From a checkpoint of a small image FSQ autoencoder: trained on retinal OCT scans (Kermany 2017).
Rows from block 3 of the encoder, named by matrix and row number. Rows with one number belong to one attention dimension. Each number is 500 + 25 x the weight over the matrix's rms, rounded and kept within 0 to 999. All counts start at 0. Numbers have three digits each.
# v: attention value (encoder.blocks.3.attn.v.weight, 320x320), inputs 160-319
# proj: attention output (encoder.blocks.3.attn.proj.weight, 320x320, transposed), outputs 160-319
v.199:505531551581474511519574498482540451514488436490535485446533481486539520507541498497506489546490448482538453544518556516535460566527517459510499514513528528491529478518457496480485502497506498513509458461461503511489424524492549517535444473532527524468474506460580504478490521515477528456505513486508485536521420463503487485497524480569480502491518556532471524506454507474493481544509481563466490507527441486486508495556523448473524523520492501514604506478533518506519511447475492
v.200:461467461460475500513618511498487505470521513632502483470463557521558473465504522498446520461480503548502506477492481488506458491543495496500459494507488459484480517507518472515539490501442471453510545484557482511527461547483496488479471480462558481495485547499524474496500530477480496472486514470474478510527512439504518487537464498505455489515506504539498530532466441483483499511521490534482482529490489501515484473492520465481503490521539559505556520483482508525529499522520481
v.201:472483455537505517503486524498496498456515523454481481531473499480510506477471530512507520477474521522525487533503426499510466484474474512514513518508458503546509486486494515498520495542536544469537498491504459503543526523498557517563561492520497513509472446519477505519511455515549495484489512502521492522525512490495536515486447520515494524485499505541501522516520425480505503495458508531478476496493495472502426494576536528559476531468489484461475493498531507521507491508493489
v.202:519483458490424460473540499503485498452568508505469539454501465456511499465532523534519506538516555531535479507533532496448549474515526533525500507514544500517448498497468488484528526481497439512514492417584534439458455546505526506548488536518515510558524448472486478498508484512501536490589501476499555526475466532533486493487535477501486479538517501476495518450491506512529533472489534500517496486508486498552471491505511447522468532506445474514503552547483525509495520490479470
v.203:446502463523500545477493493480523455501513515489544489491519547459501534447561521526469449495508485539572455491442477494501458483579493515524500505481509480515484490506465518455471509483525498507459437445554565500491482487491489464580525409540456482502519459490534485532515455482519488461495510530542481504443502500504488504475533535479518483496524514571461471495496478473482476488471492509480443520530495530526463503515508474536517495484534463494539530448483569483514466499505521
v.204:534454537463534446511591519461469543448517470568485472483518451488497476527444498449498540488486542497504494479521469460502541554513523495536508517565513487453460446485482503500546525495520503504485529460555491593440521469496456513475484500480469480504498566453536506475506516467514507535504473432499486468480492520463500509571460500500549485506537514488532530496444520472460470460484528500517492478508522475564492545527508479470507494482565518528493481514525469528511452519493555
v.205:498479478567517554496517472560532448530461518467557529475496485493526511518486486446511521508564457537491548465573537488472498535464445520504462450511524488426475563507514499459533492523456508532511501515509482534485491550478469482438470493443513544531514577473544466515521539545449518528423493461509471497520545450524547510509493505527509527457476487497501494506529482449511506508556523497520496466548478482530543516527504509475610515524511499548553450523480485499521521510493420
v.206:460516476463515519490456502528532504553446533483475530533453527505483457526533531495526514486526521537489555506520538504452512488467496515479482480478490510469522495503468512503523499493489447445476490599466518522523496516485502475389557538480448565572523580477539520535549541487474509506451500505486496515517553465505527526505526441443486495494519466478498536532520459515529482478523552492437537507492548520494487503465449498454516528529489492497468492510497471461492534520515530
v.207:464508482514486504455491500466565468488481533478528498528521453479498464477533519520548551530513535536529478488574553519495506512504519450492516532520448528575498463512464507481451499509511517447509522567490505520544475512524501469487497473452497494475505520499580522485549504507495475497529506551492468541534458494467536451501488458525470490488527519490475513485450459508485477518518456533457526491577571515441516491565484481499514537495524500552482462452467532474512495493539529
v.208:496495527520510479467484470513520565440461497501513483529481519506521498467516471505459465486538479501518523483502516491483478496514490535506463516504537500477467469502509534472486526477508517528482468515459496506493526466511486499509498509506472520458498447511515503535541508462484483479486480535461474482482513529507493500464494528470510548517484513467527531471509504492492496488491494539510526520476471499516533479493569530431505533491498515520481507485529527487521515477489525
v.209:494563465508486508518499490486493508508489529473510491440499449495520497528516500519538511489479501440525488544509527496528502488512516454495498491475520503502517453478535539541488467540531502515486519531502540484523459482491501511493480463460524559508467491484471493506566531490505521518479511520475473474493465448488526490538458495492496494477474517452436472531456541486495483531470508520500542504507497469439537497524533446461489459501471471487471507483486507498469490464494484
v.210:501459497562530496514504508525554448543494489463535551484509497490522500498516507455519501534518492484527507469484504509512514512456520482463558542544492475510541503527463518486496513526491473527519520537516477554509457529497491481480483488521520485527510487474506511548519496482518530490509513485447505500527530469466479506489490495485468542476488556478514506552506501470476543504512436483506481466498487505487517468500493500556533463474495492541523497455481492491511496530548517
v.211:446512523508481528502495506526507493518505472528505496520507541501550491510474484470529506508502524561474487501518522498489521505492539492533517504485491528536532495503507530547480466486534540508524516467452545492526497554498516500503497455505476519507539464516491527463522498499493473538474510521515484532542513522495443501474477468548484473490512534500524523474531526513506490491498478520493501500530511518527512460516505517476454503463489521521538497497518523493541495548489509
v.212:501518472506511555518548507515498447522484520513491453496482489486512468539511512496533541513519470479496462563514472498515502548474500500522521496522477538536511499486495492480497514554552510505496510533455500505487458447475459483488506532485509547504522464476508512488538512494508450519524464506496520461508549487495525518540523475489537587527499480527454485509504494443502447478493461505527526465517479477469520511487498502541458507497467444439472490513441498528467514450490493
v.213:480517532554474518510528492491493481526546483507496487497486501498435484466483503475526552473496500548471479444472506454477480480486492504480524493512512527477507481506494491526485512512472510489504541493548500513477527514552463502536480510489464490476487552497509502470443496472468560488499479505483472534500478545482479537498522525507475508512514531471487482503493521483489514495483495498482542521535474510519511481506495535488477547495519512518531477520444459444493518527529489
v.214:471456493510524504529472527487531509571504517495473525575503538505528479478554503479513502483509513513492486506563465476490507540543522465501532495482498538476552493522513496485488459494485528472514510484509473543486484518519535475494487498505517518498501544479524505470482540511502510518529485506481490526497453494488444519496522465538498489523516509476546523475482496448524498496477509485517471518511508523492516470482488500492516500498494476534473526475475480496522476517474497
v.215:515464479499519480538490466543470525515495500473516536490490524503493501485509491469508491535529525511524488495511492499489516496516454525484533521498480509469509517530512514486503491516507449503463483475518485500525515562461514469497499495504508476510512514459492484477457518516508508535504509483518507525491499500501507491475479514493488492504492492461544504484460519511502529508503567505528516517480485482505524482488514462507493511535517520520472501512436520470539517501474493
v.216:481511525518538510506456522503502496436487512516490464541496504520516426523478501532514470481499498493469494483469498513507512487484466489469492484488552553513487488507481484496500497519536524505520541543474550526493537548546528490530545467503503471530493503536487495460494503522499483542512488472533509480456491496497552535477494494485547549496508474508519515471490475508504540492461532521502516511506470498551496542500498458499487516520453442444512492522467529499470558512486510
v.217:507533448547458480496525467541547501516463480486532522504520476525529500493496515528540502490474498529534483494525509538532494481509440490452468536514464490473510495524535500492491454467489507478461479474511479482514476499468488510546517506559495553489527491495478494539531520516478552462501500454504507513572550517535517534494493506526466479527537521452489489520483454509515475515484508482485513504509478466477503479512500541513514501508475456505498490463526439535461508475517469
v.218:433524504509521479514568470460487503530508512523509527479498539473469551536472503487488457508483505523520515524525492501506500487525479508506529482542469529520462486497483500471494468503486488473476505523550502518483518478505527461481498502512508472519507483501491469475471491498542472494492505468485501509489467484510543506512508482507488479510495507508487459480475489475497532506527499511488479550494526514479499486505487517496535521505474493498498486481507502471490501468482498
proj.199:515503417428546506514465564478601422370500503373504531541515585486517530404470490536474427294575574488400642512398435528457486468425461524556547513458406470483598393488451486461516465542609457514526528541442502539392545491551429437445586614523441503591538468606470488501562498423551558489510466553558431549547557528504551454518451570459515512474515524580471398456524508501557534506502544411546480581437550579490380471291500655481537450447430506508422484500505557502471534508484519
proj.200:564484533533506485518425534505566508550504482412527497529490522500549447486592489459485491521613511447524476534596499532520496518457424390455541506456440525487522405502451475444498499505578536506516467470435529542456516476493467516572491519487455513500479509473534549429535500486554530477535465554456528529482441514492474488447488485471558494512493541518505529541503513489455528492515580500488490513507510527502517528590497499507526467482534534477526483513491530479490506520515476
proj.201:567507584510499537518484478554497504496482521508522512462500463524513567549557493491460516508511476453476446554512558528539500527446495522525513479532587499486463521501493513480478450483517481530501496437449479529446469516504447473439499514469501533521508556489527496514496484513523471559515437510472423539465508501471493500536528460487464488505508507465503476475474473495498480453512473523531563474520500477455566541519499472487465472481540519461549511497508563484528524511499480
proj.202:505489467563604525451424460530612487563504452441587520537539519562644449493309570497487468483410436517457541376502481530462496535471508579457565484429417506553549501474448529496513436503526503485549531639502520557627489542537535482469524454513406508432411535547523579460562473528464559417439465523440415441476455518421580499622481471522505566461487505545490510381486443498532495535529397441466536532556494443483479458455570590557514500495506556514533410500504599478528458481565536
proj.203:602503494514463472518504464522534472547519500515508522489520468601489544607428477453496457464567498442460496582490550541482488505353499450562513503474515462466491455492499480458552422506531452526541465545483496532543491539528470478339539538498534558480518526563465459507474526553497589533474437479565440534527495494456551490510525476545472502490483467474512479501463436523516517449504445490541499425467512439443587521523545539472514572511436493445535473481502558516496492505440535
proj.204:512505438557557498490483526506485501508481501449489488504495551544513476487497469532517548538477496521473509440525506516462521502501491454488503488426493506493545536516504515464509488484498500429466488438421518495505497493518512502542497495488508473509507555523481479495478502469491539448508471531500491481453437521527527493547482493472514517505507513505484573468513520487501566574502559496508514511468488491509503471449501536500512565482480504492478498507518526476500530490520477
proj.205:591497437422430415505483595400473447429492472461455462545508542484528521432583452557445489484543580393554461598465421480502502408628457464501504592558479513501516333538572419406420548565554515519532414450568496418447545449511476475566521577530496422538556375481460488466519431395615484446577549558485540590441475526505449461508457576467546490574518536637501540460473519545460527602424557559509469586408556566520447466406476432467493438429500428540464588530420551623383540459531526
proj.206:461474567465433454533579502467439558485624443501571409522488491485362544496605542469508534561545505518571387530477399389576496506629498566473519596565603584520531531522538465521475585553517604556614489533479479423393482447490488532550402438484531450438464385320382532497495430460541463502578557569360520475452604496508382510431469533547517470515565529520550470534480512487414449473442407556527380558560460513610465521688521437595462314502636440577570513465423476521447588454594527
proj.207:388467518453487508487582453505431483497572483505502555536524600530380638453632509492425598421499538542409625517376466463517404489473518534594516516483530486458512552481496486528498533518570491505520573566346383439400490488531501473419523532526584520547556486469402548569424452386514526579504535430504508508456613535564473481462486504449482515485551553497489398513492563471524466389526511478544433549493419501557432510537586550525449430474571447505479532517517455443506456481533529
proj.208:492475479475507503496467495514484498512518495511500516516509539487471504555522510526489608480518511467474500516506502500533476483497410505534503488424522504519510508489506509516487533521493489514499518471553501496511513508507557464482488510521546515521518546519463489483408464475498498537496493477516491503506501522521517474573490518508494465513511478536483472452491464477564507531509536482553505522488456456490522518523456465503507529504563480478512511513481520482507477481503491
proj.209:549469482508506497482487506493481487533490506501508494474501509518498505503479497486456490513528488509521499539499484479537510515487493567513512503483486518509491494508510509486494501511456502526500499498529486498494509473492477512490517486526486466493490466502502498481483463509475494477509464534470461551504506504498477499540519481513485516502526496550504492488494519524496519489486457513483479493500514491492507474456521551530476555490513537475560466486476502498503544498523499
proj.210:558528487502449541433493512505523506557494506483511453525520502497532517559489492450501489538432466489490461447494490500536458513541622439517463506561509519475490550497532507606528459502462534442507527542471504488522443485531507505520500464480512467509484532487523505498475487538487538419471504549452495430516457457499472565508526482566523495484509405450537454439482530508527411504489503501419513519493504425485474521498542482501494466510473482547531483463505512504520512504491493
proj.211:524503485511511495538543453476497504509516483460488506524500512521452479511514503517506463506491497511495502515507490497478523487507513554479501492475517486478471511494517487472515508506503484494523480527569489480460506515472478501541483498508473507500497528514532503536509520509473562493527509465500485465477534490509507507512564526463480497478488511505475522483502498495503513508476476497515496511512523488521448517520491503510500491518513522507482519472502454502511492490475488
proj.212:511458495487513469492471518452443506537494472472515467496495464500501490515503521468479447533550525447545512484488488469494524500527516542507521524469545537515516460488513512533508500534475518499518491516502503487505504496493511499469543476497476462520483429478453491489484480498526492473510488507472535546501488502499481478429485485511521505493531521525515467584500494513518581474496469503492474529454542532498502448450564497489547474511530490498549464493476524504493529491554529
proj.213:464494456509473493545487482530482521509497500506512526452489476516522506484525489503431492540458493450537534520473517498479532504487532513522482500497469492502471540489518507526499506471497506515482513478498505531537478503473565476515559468473531498482506455493528503494583554492469482520511504444466480439515512483490520519464533511461485504488487476491536538513491491513519495503527492505476448513524524508502469483510469535503546474501462536514464502489511486498520454477439490
proj.214:537500519507499541478520498493507488503482523453503496510490480512526471552434488498489491538491484530525494518493487508492529498493521492495513500482482510505491485510508511519533468504485493491498490507499517488512476498468461495519512491488441512471475467518514480501515520532502519478477506490495504498500483483482527509480492494488496502491489512544527486469489511477515510494503499505456538493532530497488482496521566530505496508487481506487526473499483481504498521516500503
proj.215:508569521486522511454484524482504487455501540516501476534493508480508539479474494520512489434478507522482490494506478548501490505506491423499489488533489491514506481513497496494492478485523505501509536503495499500473496483513448503441470530494463505495479519504542492504518495528538488483453523488517521503503500489526504493512500469498500510502498486516484480466513481470490487463521540513486483476487522528488510535547491502491494492484474471488520510518516492546490517543536498
proj.216:511447473443549515474513464433455503478494482464517497500510481507506531502517500525375535458553516477503551588482465465489513500506490588508545496391446531526516422497579495463493476530511469533492494444519465503505508498487475451502543506523464554477502471520473461520451506484509473525520524491468465569518548537512487442519516506468497466488530539542515529542516447489523527487528519503551449532481566506490504449495502581478457571495553504431524483514460508513501515467574517
proj.217:535505566455523510442530505462507506437500515520463469504501504514447485482507515459471490523523511523451491500533481493491474529537511448523510499536572509529487516493478506517504569520466508512514494522502540433472564481520438502400519515516500459538491491491411487495495472508517501494448514605478461532441507500486479503498475465519493507525503474583473499529525549480495490535499435484478468456469508486557524493461543434524488519503532497454544497515532565522487502543498516
proj.218:534482479547479481551475498530512469466505510432490481472506480495527497427535497489420481522477522422521455505438493493540534519449511480567493493536505498483541510486477505512515495492487540505541447489432515486474495488495498476568492505481460528481519485461531499520525448484507529490516470513531491480509541472500473526508518544473469488467512495470514548452498542534482459510484501513510458498480492486538465495479507540517516503495462493487497509485504464515505546486505503