{
  "model": "image FSQ autoencoder",
  "dataset": "retinal OCT scans (Kermany 2017)",
  "train_examples": 24607,
  "image_size": 48,
  "crop_scale_min": 0.5,
  "horizontal_flip": true,
  "bottleneck": "fsq",
  "downsampling_factor": 8,
  "encoder_arch": "vit",
  "encoder_norm": "layernorm",
  "encoder_norm_position": "pre",
  "encoder_activation": "squared_relu",
  "encoder_mlp_ratio": 2,
  "encoder_head_dim": 16,
  "encoder_fused_qkv": false,
  "encoder_bias": "none",
  "encoder_qk_norm": false,
  "encoder_parallel_block": false,
  "encoder_inner_norm": false,
  "encoder_patch_size": [8, 8],
  "encoder_conv_stem": true,
  "encoder_layers": 16,
  "encoder_width": 320,
  "encoder_positions": "learned",
  "loss": "mse",
  "latent_channels": 5,
  "decoder_norm": "batchnorm",
  "decoder_activation": "silu",
  "decoder_widths": [48, 96, 96, 96],
  "decoder_blocks_per_level": 1,
  "decoder_block": "plain",
  "decoder_attention": false,
  "decoder_upsampling": "transposed_conv",
  "levels": 5,
  "init": "kaiming_normal",
  "residual_init": "zero_last",
  "optimizer": "adamw",
  "learning_rate": 0.0007,
  "beta1": 0.9,
  "beta2": 0.999,
  "eps": 1e-10,
  "max_steps": 14400,
  "batch_size": 256,
  "epochs": 149.8,
  "lr_schedule": "step",
  "warmup_steps": 2880,
  "weight_decay": 0.1
}
Rows from block 5 of the encoder of a small image FSQ autoencoder, named by matrix and row number. Rows with one number belong to one neuron. Each number is 500 + 40 x the weight over its row's rms, rounded and kept within 0 to 999. All counts start at 0. Numbers have three digits each.
Before each neuron's rows are labels from the 100 images, of 14848, where the neuron reaches its highest value: "top examples" is what is common among them; "colour at peak" is the nearest of a few named colours to the mean colour under the peak. Only what is clearly more common there than usual is listed. The data: retinal OCT scans (Kermany 2017). In brackets: how many of the 100.
# fc1: MLP up (encoder.blocks.5.mlp.fc1.weight, 640x320), inputs 160-239
# fc2: MLP down (encoder.blocks.5.mlp.fc2.weight, 320x640, transposed), outputs 160-239

top examples: finding: choroidal neovascularization (87)
colour at peak: grey (71)
fc1.606:491547527508415554490493437484508451544444451555433516557464566535558482475495513437463461436447478477554485473491524478544576563466550487469455470448467499557466464450490534492507425479541482489529549484509524503461531494465508550479454483
fc2.606:497561508509501560470494464521554554385452471499490505503545432512514437563465519448539475507468423501531478471529484510510488545440545527482543483479501529533488517507488505566540450522459503542476510492544545465568527577481530521505538506

top examples: finding: diabetic macular edema (46)
colour at peak: grey (52)
fc1.64:553533511472515443501425522450487459457494498540421517509515504553494479527539525548523529559456492472531447468451502502508571445474490456453490508465515518487484512460481538433466485446574524476502468516494465452548559483458498536443522529
fc2.64:483532521405466482496582488489522492469562513454501513473502534482528539529528470457475549458441582435472552449404504494491467470484450446545493509547442482532484482469441475500443491501562490471462490468424469566463440468535513456433498529

top examples: finding: choroidal neovascularization (63)
colour at peak: grey (85)
fc1.228:391476508500413566515583470519447495506506497462494494531514457515436521539537506439546473469493493516413522514476505465491544520419478569525447508456570486543512572493539522539526498518536490526584551495443546517496481524485463494509475512
fc2.228:481467517354462473521523524442540511456491510369430503537534572500518492486595439562525501493428567541460495532482507551473541484529467329499512513435483479482497457503524440429492489493507481442498509510605528471459512542499513503560445543

top examples: finding: choroidal neovascularization (59)
colour at peak: grey (80)
fc1.168:528458516530480525611597466466527477515551542459520449498465470511468507496458497458545464557424509564494462516417476452489454556451426530475495514511489456468509534501487541562488532484520493506515526487462507440421542445495513406491500432
fc2.168:503512534529506507500471473512536515466513489443508517468456471499518512494532538494532434545527498451549435427519497547556494522487562548477541488564623541600512535495459477545498484500512503499506460492374491557545468468471498500496560502

top examples: finding: diabetic macular edema (34)
colour at peak: grey (74)
fc1.514:505461477516557487472498468480483532407439520426516470485454456518566485506533540435517544578430489509469539497514479466502574495500529562518562434487502534491538588433585459529571505482520549503528527486524590466440450481505464506569474516
fc2.514:544494465445457500521518506475508490562551510417401499516529620510494582459616439550445487468426575472467533493441477535443518491491491358490551518473466487541501376518457444427497499496533452482524515480456474557414514524550504450447451534

top examples: finding: choroidal neovascularization (65)
colour at peak: grey (76)
fc1.356:534484518512531509517492510563503461482490496572507508511503516507454616487552506422610488459545490493497479525485489499463529487425523526499464551470453504526499565414538507585523474474538491436471541464568536474553559556535449480458526499
fc2.356:524559526507483527467508472476533507412525472440501480524505429467583593476516516483479349528485532438492501517383451498507425500506513483539522486627537502544507425511531474546508502506544495525495464492443511571516480504502485485519563525

top examples: finding: choroidal neovascularization (64)
colour at peak: grey (62)
fc1.271:515466506454500484490488509543469497576509409474500534532512549469534575569516447379512565471492568454578583432563549522501527545491565456529481458527481510555468489527443463505433542462465455391501473481476515558532474475497541475417584446
fc2.271:515532523537494475448504480497524539487512494419526532503497468495546555442473516484490432512446548418481487460362518499506456472496494529547513507605498476522510445504471454498502593525540521501496497512388513527472451463519493520501549524

top examples: finding: choroidal neovascularization (66)
colour at peak: grey (94)
fc1.238:503532509481490547511499450584449513492545487494456458552441436547395519457532547436575495510462458551481497499509478493492540512420591439504545508472512503495575538517528561618497497517541509426547479562475541589478502547441436529508530497
fc2.238:488472566434473484524493542499497503483521485534502496458471476485475541441483497480495385505509610461518527407479494469501453465598458467488435494629523483498471438478432526523481524490480567499474393509456483499441491476512503458421500472

top examples: finding: diabetic macular edema (33)
colour at peak: grey (71)
fc1.241:443547461513462528488540505539478512472546502506436479462493473448502426467451470497542476530476483564487491541500511442484485587612503511550516487470483488532533542496457461489505510496525532508483578500471558547549557538512423472448537511
fc2.241:489451532507481507501484521531546453419467502372498478533493525484484527548520482506470559451602458499489477536488496537527538494453569543474544512422387514577553416550485468448484447499528487530537487521551525543449562519511469506550505544

top examples: finding: diabetic macular edema (38)
colour at peak: grey (61)
fc1.74:506563514476513556444562489539524448464481523495460483496498448566497494485428477546552561551485429444485468524434530511493506503474568464442513540524540479440455536506469537519488483485532473494433534484556467489516459460459450543550449489
fc2.74:545485445478529519476539460501441545587471501595446530539531469522506421493480466491546531545554389589534471532599532516484565529544482501457458491429534469406440540561517513487504536497430592503507504479558538478518506511466516537522502491

top examples: finding: choroidal neovascularization (65)
colour at peak: grey (88)
fc1.60:530530483480486474506538539543507496532492464464565508481436552502460591480549464397525547479505486456496527502442524488469476478452566438500490508475535472614501524413522525519431472510478503517495500523486433526497493431460511548451460534
fc2.60:540530461451488515449495507453470528448458503477420450535519546490500529434480444462522456527466572591465468491437468453510447517492432467493516509497437475450522365559603518475542560505467538497484507511532583451392566554523486503530464524

top examples: finding: choroidal neovascularization (65)
colour at peak: grey (70)
fc1.239:487547597522535560462465493527482499404449510496513532458505460502604421518442503474506543541473533516479470462485479463511507563565525509572514491521464503523511480513478513480498487464532511534536483506598544572498528493522513537584533499
fc2.239:514522494470507523479509519444483494505451516532452484506503562478513501503469470433492491432438531486523556480442472500465504503412467544528489479449471490539449381510475498452508474467561529500498491460451528513484560523512528472470425534

top examples: finding: diabetic macular edema (32)
colour at peak: grey (66)
fc1.610:517494487542441578543460497523502479525477460498556490514511531562507510448431494467515519500417412502473438613463530507521494518510450534519507497470560514465532512444506492473490497467506544490578537522435542433527478473413576469599484568
fc2.610:509552541542537503464539477536571507558540539521522553478472500518492525482520531442524454530527498408474498490499533532493500493470491499505537468547477485587504567466449513478482504473547516474503463515365490546504422474513437490452540480

top examples: finding: choroidal neovascularization (62)
colour at peak: grey (87)
fc1.609:513546563461473537418551515552499551494450518443567554461541486574533562502476578470432545547509450494501537519449492500510496536445571533372485508545539536503501482517492535456447532567495478441519555493492503524492450436473453618521492505
fc2.609:520523538461447512469534502500496501574527574552488517519518540455527480460453427454484376451523621456464547481442476520468458473566417445560515473617521429453490515474539509535508546457485518486489491459435517444469469555504522484521482509

top examples: finding: choroidal neovascularization (78)
colour at peak: grey (91)
fc1.148:473434504475549519531461480443432506508563501434540503452498478540493541476584462462463491505402460525443509527444533465531550524440409459452460509499480535465458511523449518520454453484525551557519436462509487481477553509478509602458503508
fc2.148:514535526582492504502469495508590492495526460499537507502520521560497575485482551488480522474485477434477498512506489469518461476512542585510579500544520508538547504516476491502511487547548466473515522580413499565518460492542467486452590495

top examples: finding: normal (84)
colour at peak: grey (55)
fc1.470:437541490527419528489432549510491480491483515484465491506511527561456489566484540525514561534413478567459459469439414481445514565436502495531533522483510521570518537553460511465497519522550486501493490521571451450484475417491528529589425496
fc2.470:507526468530519486481536511507450531511531551527540473544506490421515511479586490501543615542547474635501420492483511522542568509490469556483482511628550517554559473520541478506493544484479499472491505501436499540436423492470474537525484512

top examples: finding: choroidal neovascularization (60)
colour at peak: grey (83)
fc1.154:470520566494499446503516545514556515430468531522505530475493534500530560449552471475517505469381498519483526476562432517467526489554508558535481497437455527478534513458522489489432468443585518504504506497520421544512486480478456526480463409
fc2.154:512551510442526524405495492498524525448471496453497451524520537490520525594514495407472500461460492469452521503427461429495493507497490534538526506474433488513528385479544529457546522524519454552500495522497519532447535555527530455542543515

top examples: finding: choroidal neovascularization (68)
colour at peak: grey (91)
fc1.3:483485523565474500478544480523459456462475545466566489500512430509532558454471548415500457393446507494501486524496534515506615499483434520557440495457450496489511490484474492486383466452464524583502501488535609543509481507568454498433542509
fc2.3:509533518412481527454504451471480550473483472537471493487491531504490482550415483367510480449454565549422530396437467467488512533449479480537472473418462472526443446459490552489535466485480519504462473485518552499432530541509567468513459481

top examples: finding: diabetic macular edema (38)
colour at peak: grey (52)
fc1.188:542494481509495542388532575484496522460480414495519456464511504463498445439464507502425504534464400549451482437487533452514432476569555572488471543569507516435549468473568508487551477522530482464500477556571516503575508502529492547485499473
fc2.188:502490505551481497559512481486474523522484506603502493489491461487482393500452509433492489531514494412603517463652523512500532534491473430444481495467536519444450540491368509568520480527415532541477506438547514519552494511458537515411441463

top examples: finding: choroidal neovascularization (68)
colour at peak: grey (56)
fc1.301:551492478409503505498452519482501445463462505454543472489521544495562532459467499532527586542612478443526466508509419476508544547464524478412525498529444535511497513476530510553508437531517498492498498460510536531514554548471486502465486483
fc2.301:448468572508462485496409499511525528344470489402541472514489449513455548547458522438507480357562508461474542488588478476543482536464527539488509510487447557552570442536483503483535463539467532558501491512574560514464555547497458512540501493

top examples: finding: choroidal neovascularization (65)
colour at peak: grey (76)
fc1.552:480494507537520492519482514486486482465460498532556506484527536552518461478529490552480493448464461436537500553495511530522574527562524489479465433490511489484503423578532478499455484453505494498562501479495468520501455499516520501522533542
fc2.552:539551434490461524445503497448486527457499509476475462506521415508524525499354481461488449503538554604498477474455489443459418495421440496557499497586435513483486446527527506530510535531465538543447486488446506490491478524522551521527451511

top examples: finding: choroidal neovascularization (64)
colour at peak: grey (59)
fc1.370:477497512475570486475484483469470457532551542525514513529540494520469543566487539425546518464483492537516494536467536500490506550486614470542515500546537507501469451503430497513510486470512539459526488587491499498506582556436575525466602517
fc2.370:484510567476484515491533470475505499436501486520489505505480440475532431518524549511453386564448562480524566476463522501513456506497498540516504512481527469469443384481491498549490497509501479507472486483601497498509511514517516448511508475

top examples: finding: normal (79)
colour at peak: grey (57)
fc1.176:512465558536470503500540543474501504515556472513521475535526526456455568501465469562533556568415530529511528531546501512478576475531574473562502441517517483492515548503496513520496490453442537528451518539534543491487501450521479504541497459
fc2.176:513531437608519518516457492551454518653504541600503544490498505544498480480480521496501477501528460450519469522554567567496564510502487538497534471555559496473463623497512517460506548462499490517512472483406473496532412497489482547508485482

top examples: finding: diabetic macular edema (44)
colour at peak: grey (88)
fc1.249:573467478464547475480475483511513447535483445495492532529516470432576494444524544427523533465522532476496524522451488493512517537542506582437561528519474521510519541433509487499511426497568592468529457521565501524538496508467521495499562552
fc2.249:494521607489470489525576490448514533552529458603447535494493458523450496475459495494521409481496548518502565416512524500487459519490438370526493502551493491480408516485462499490499518489506528464466465472418550463484482488512490452482470497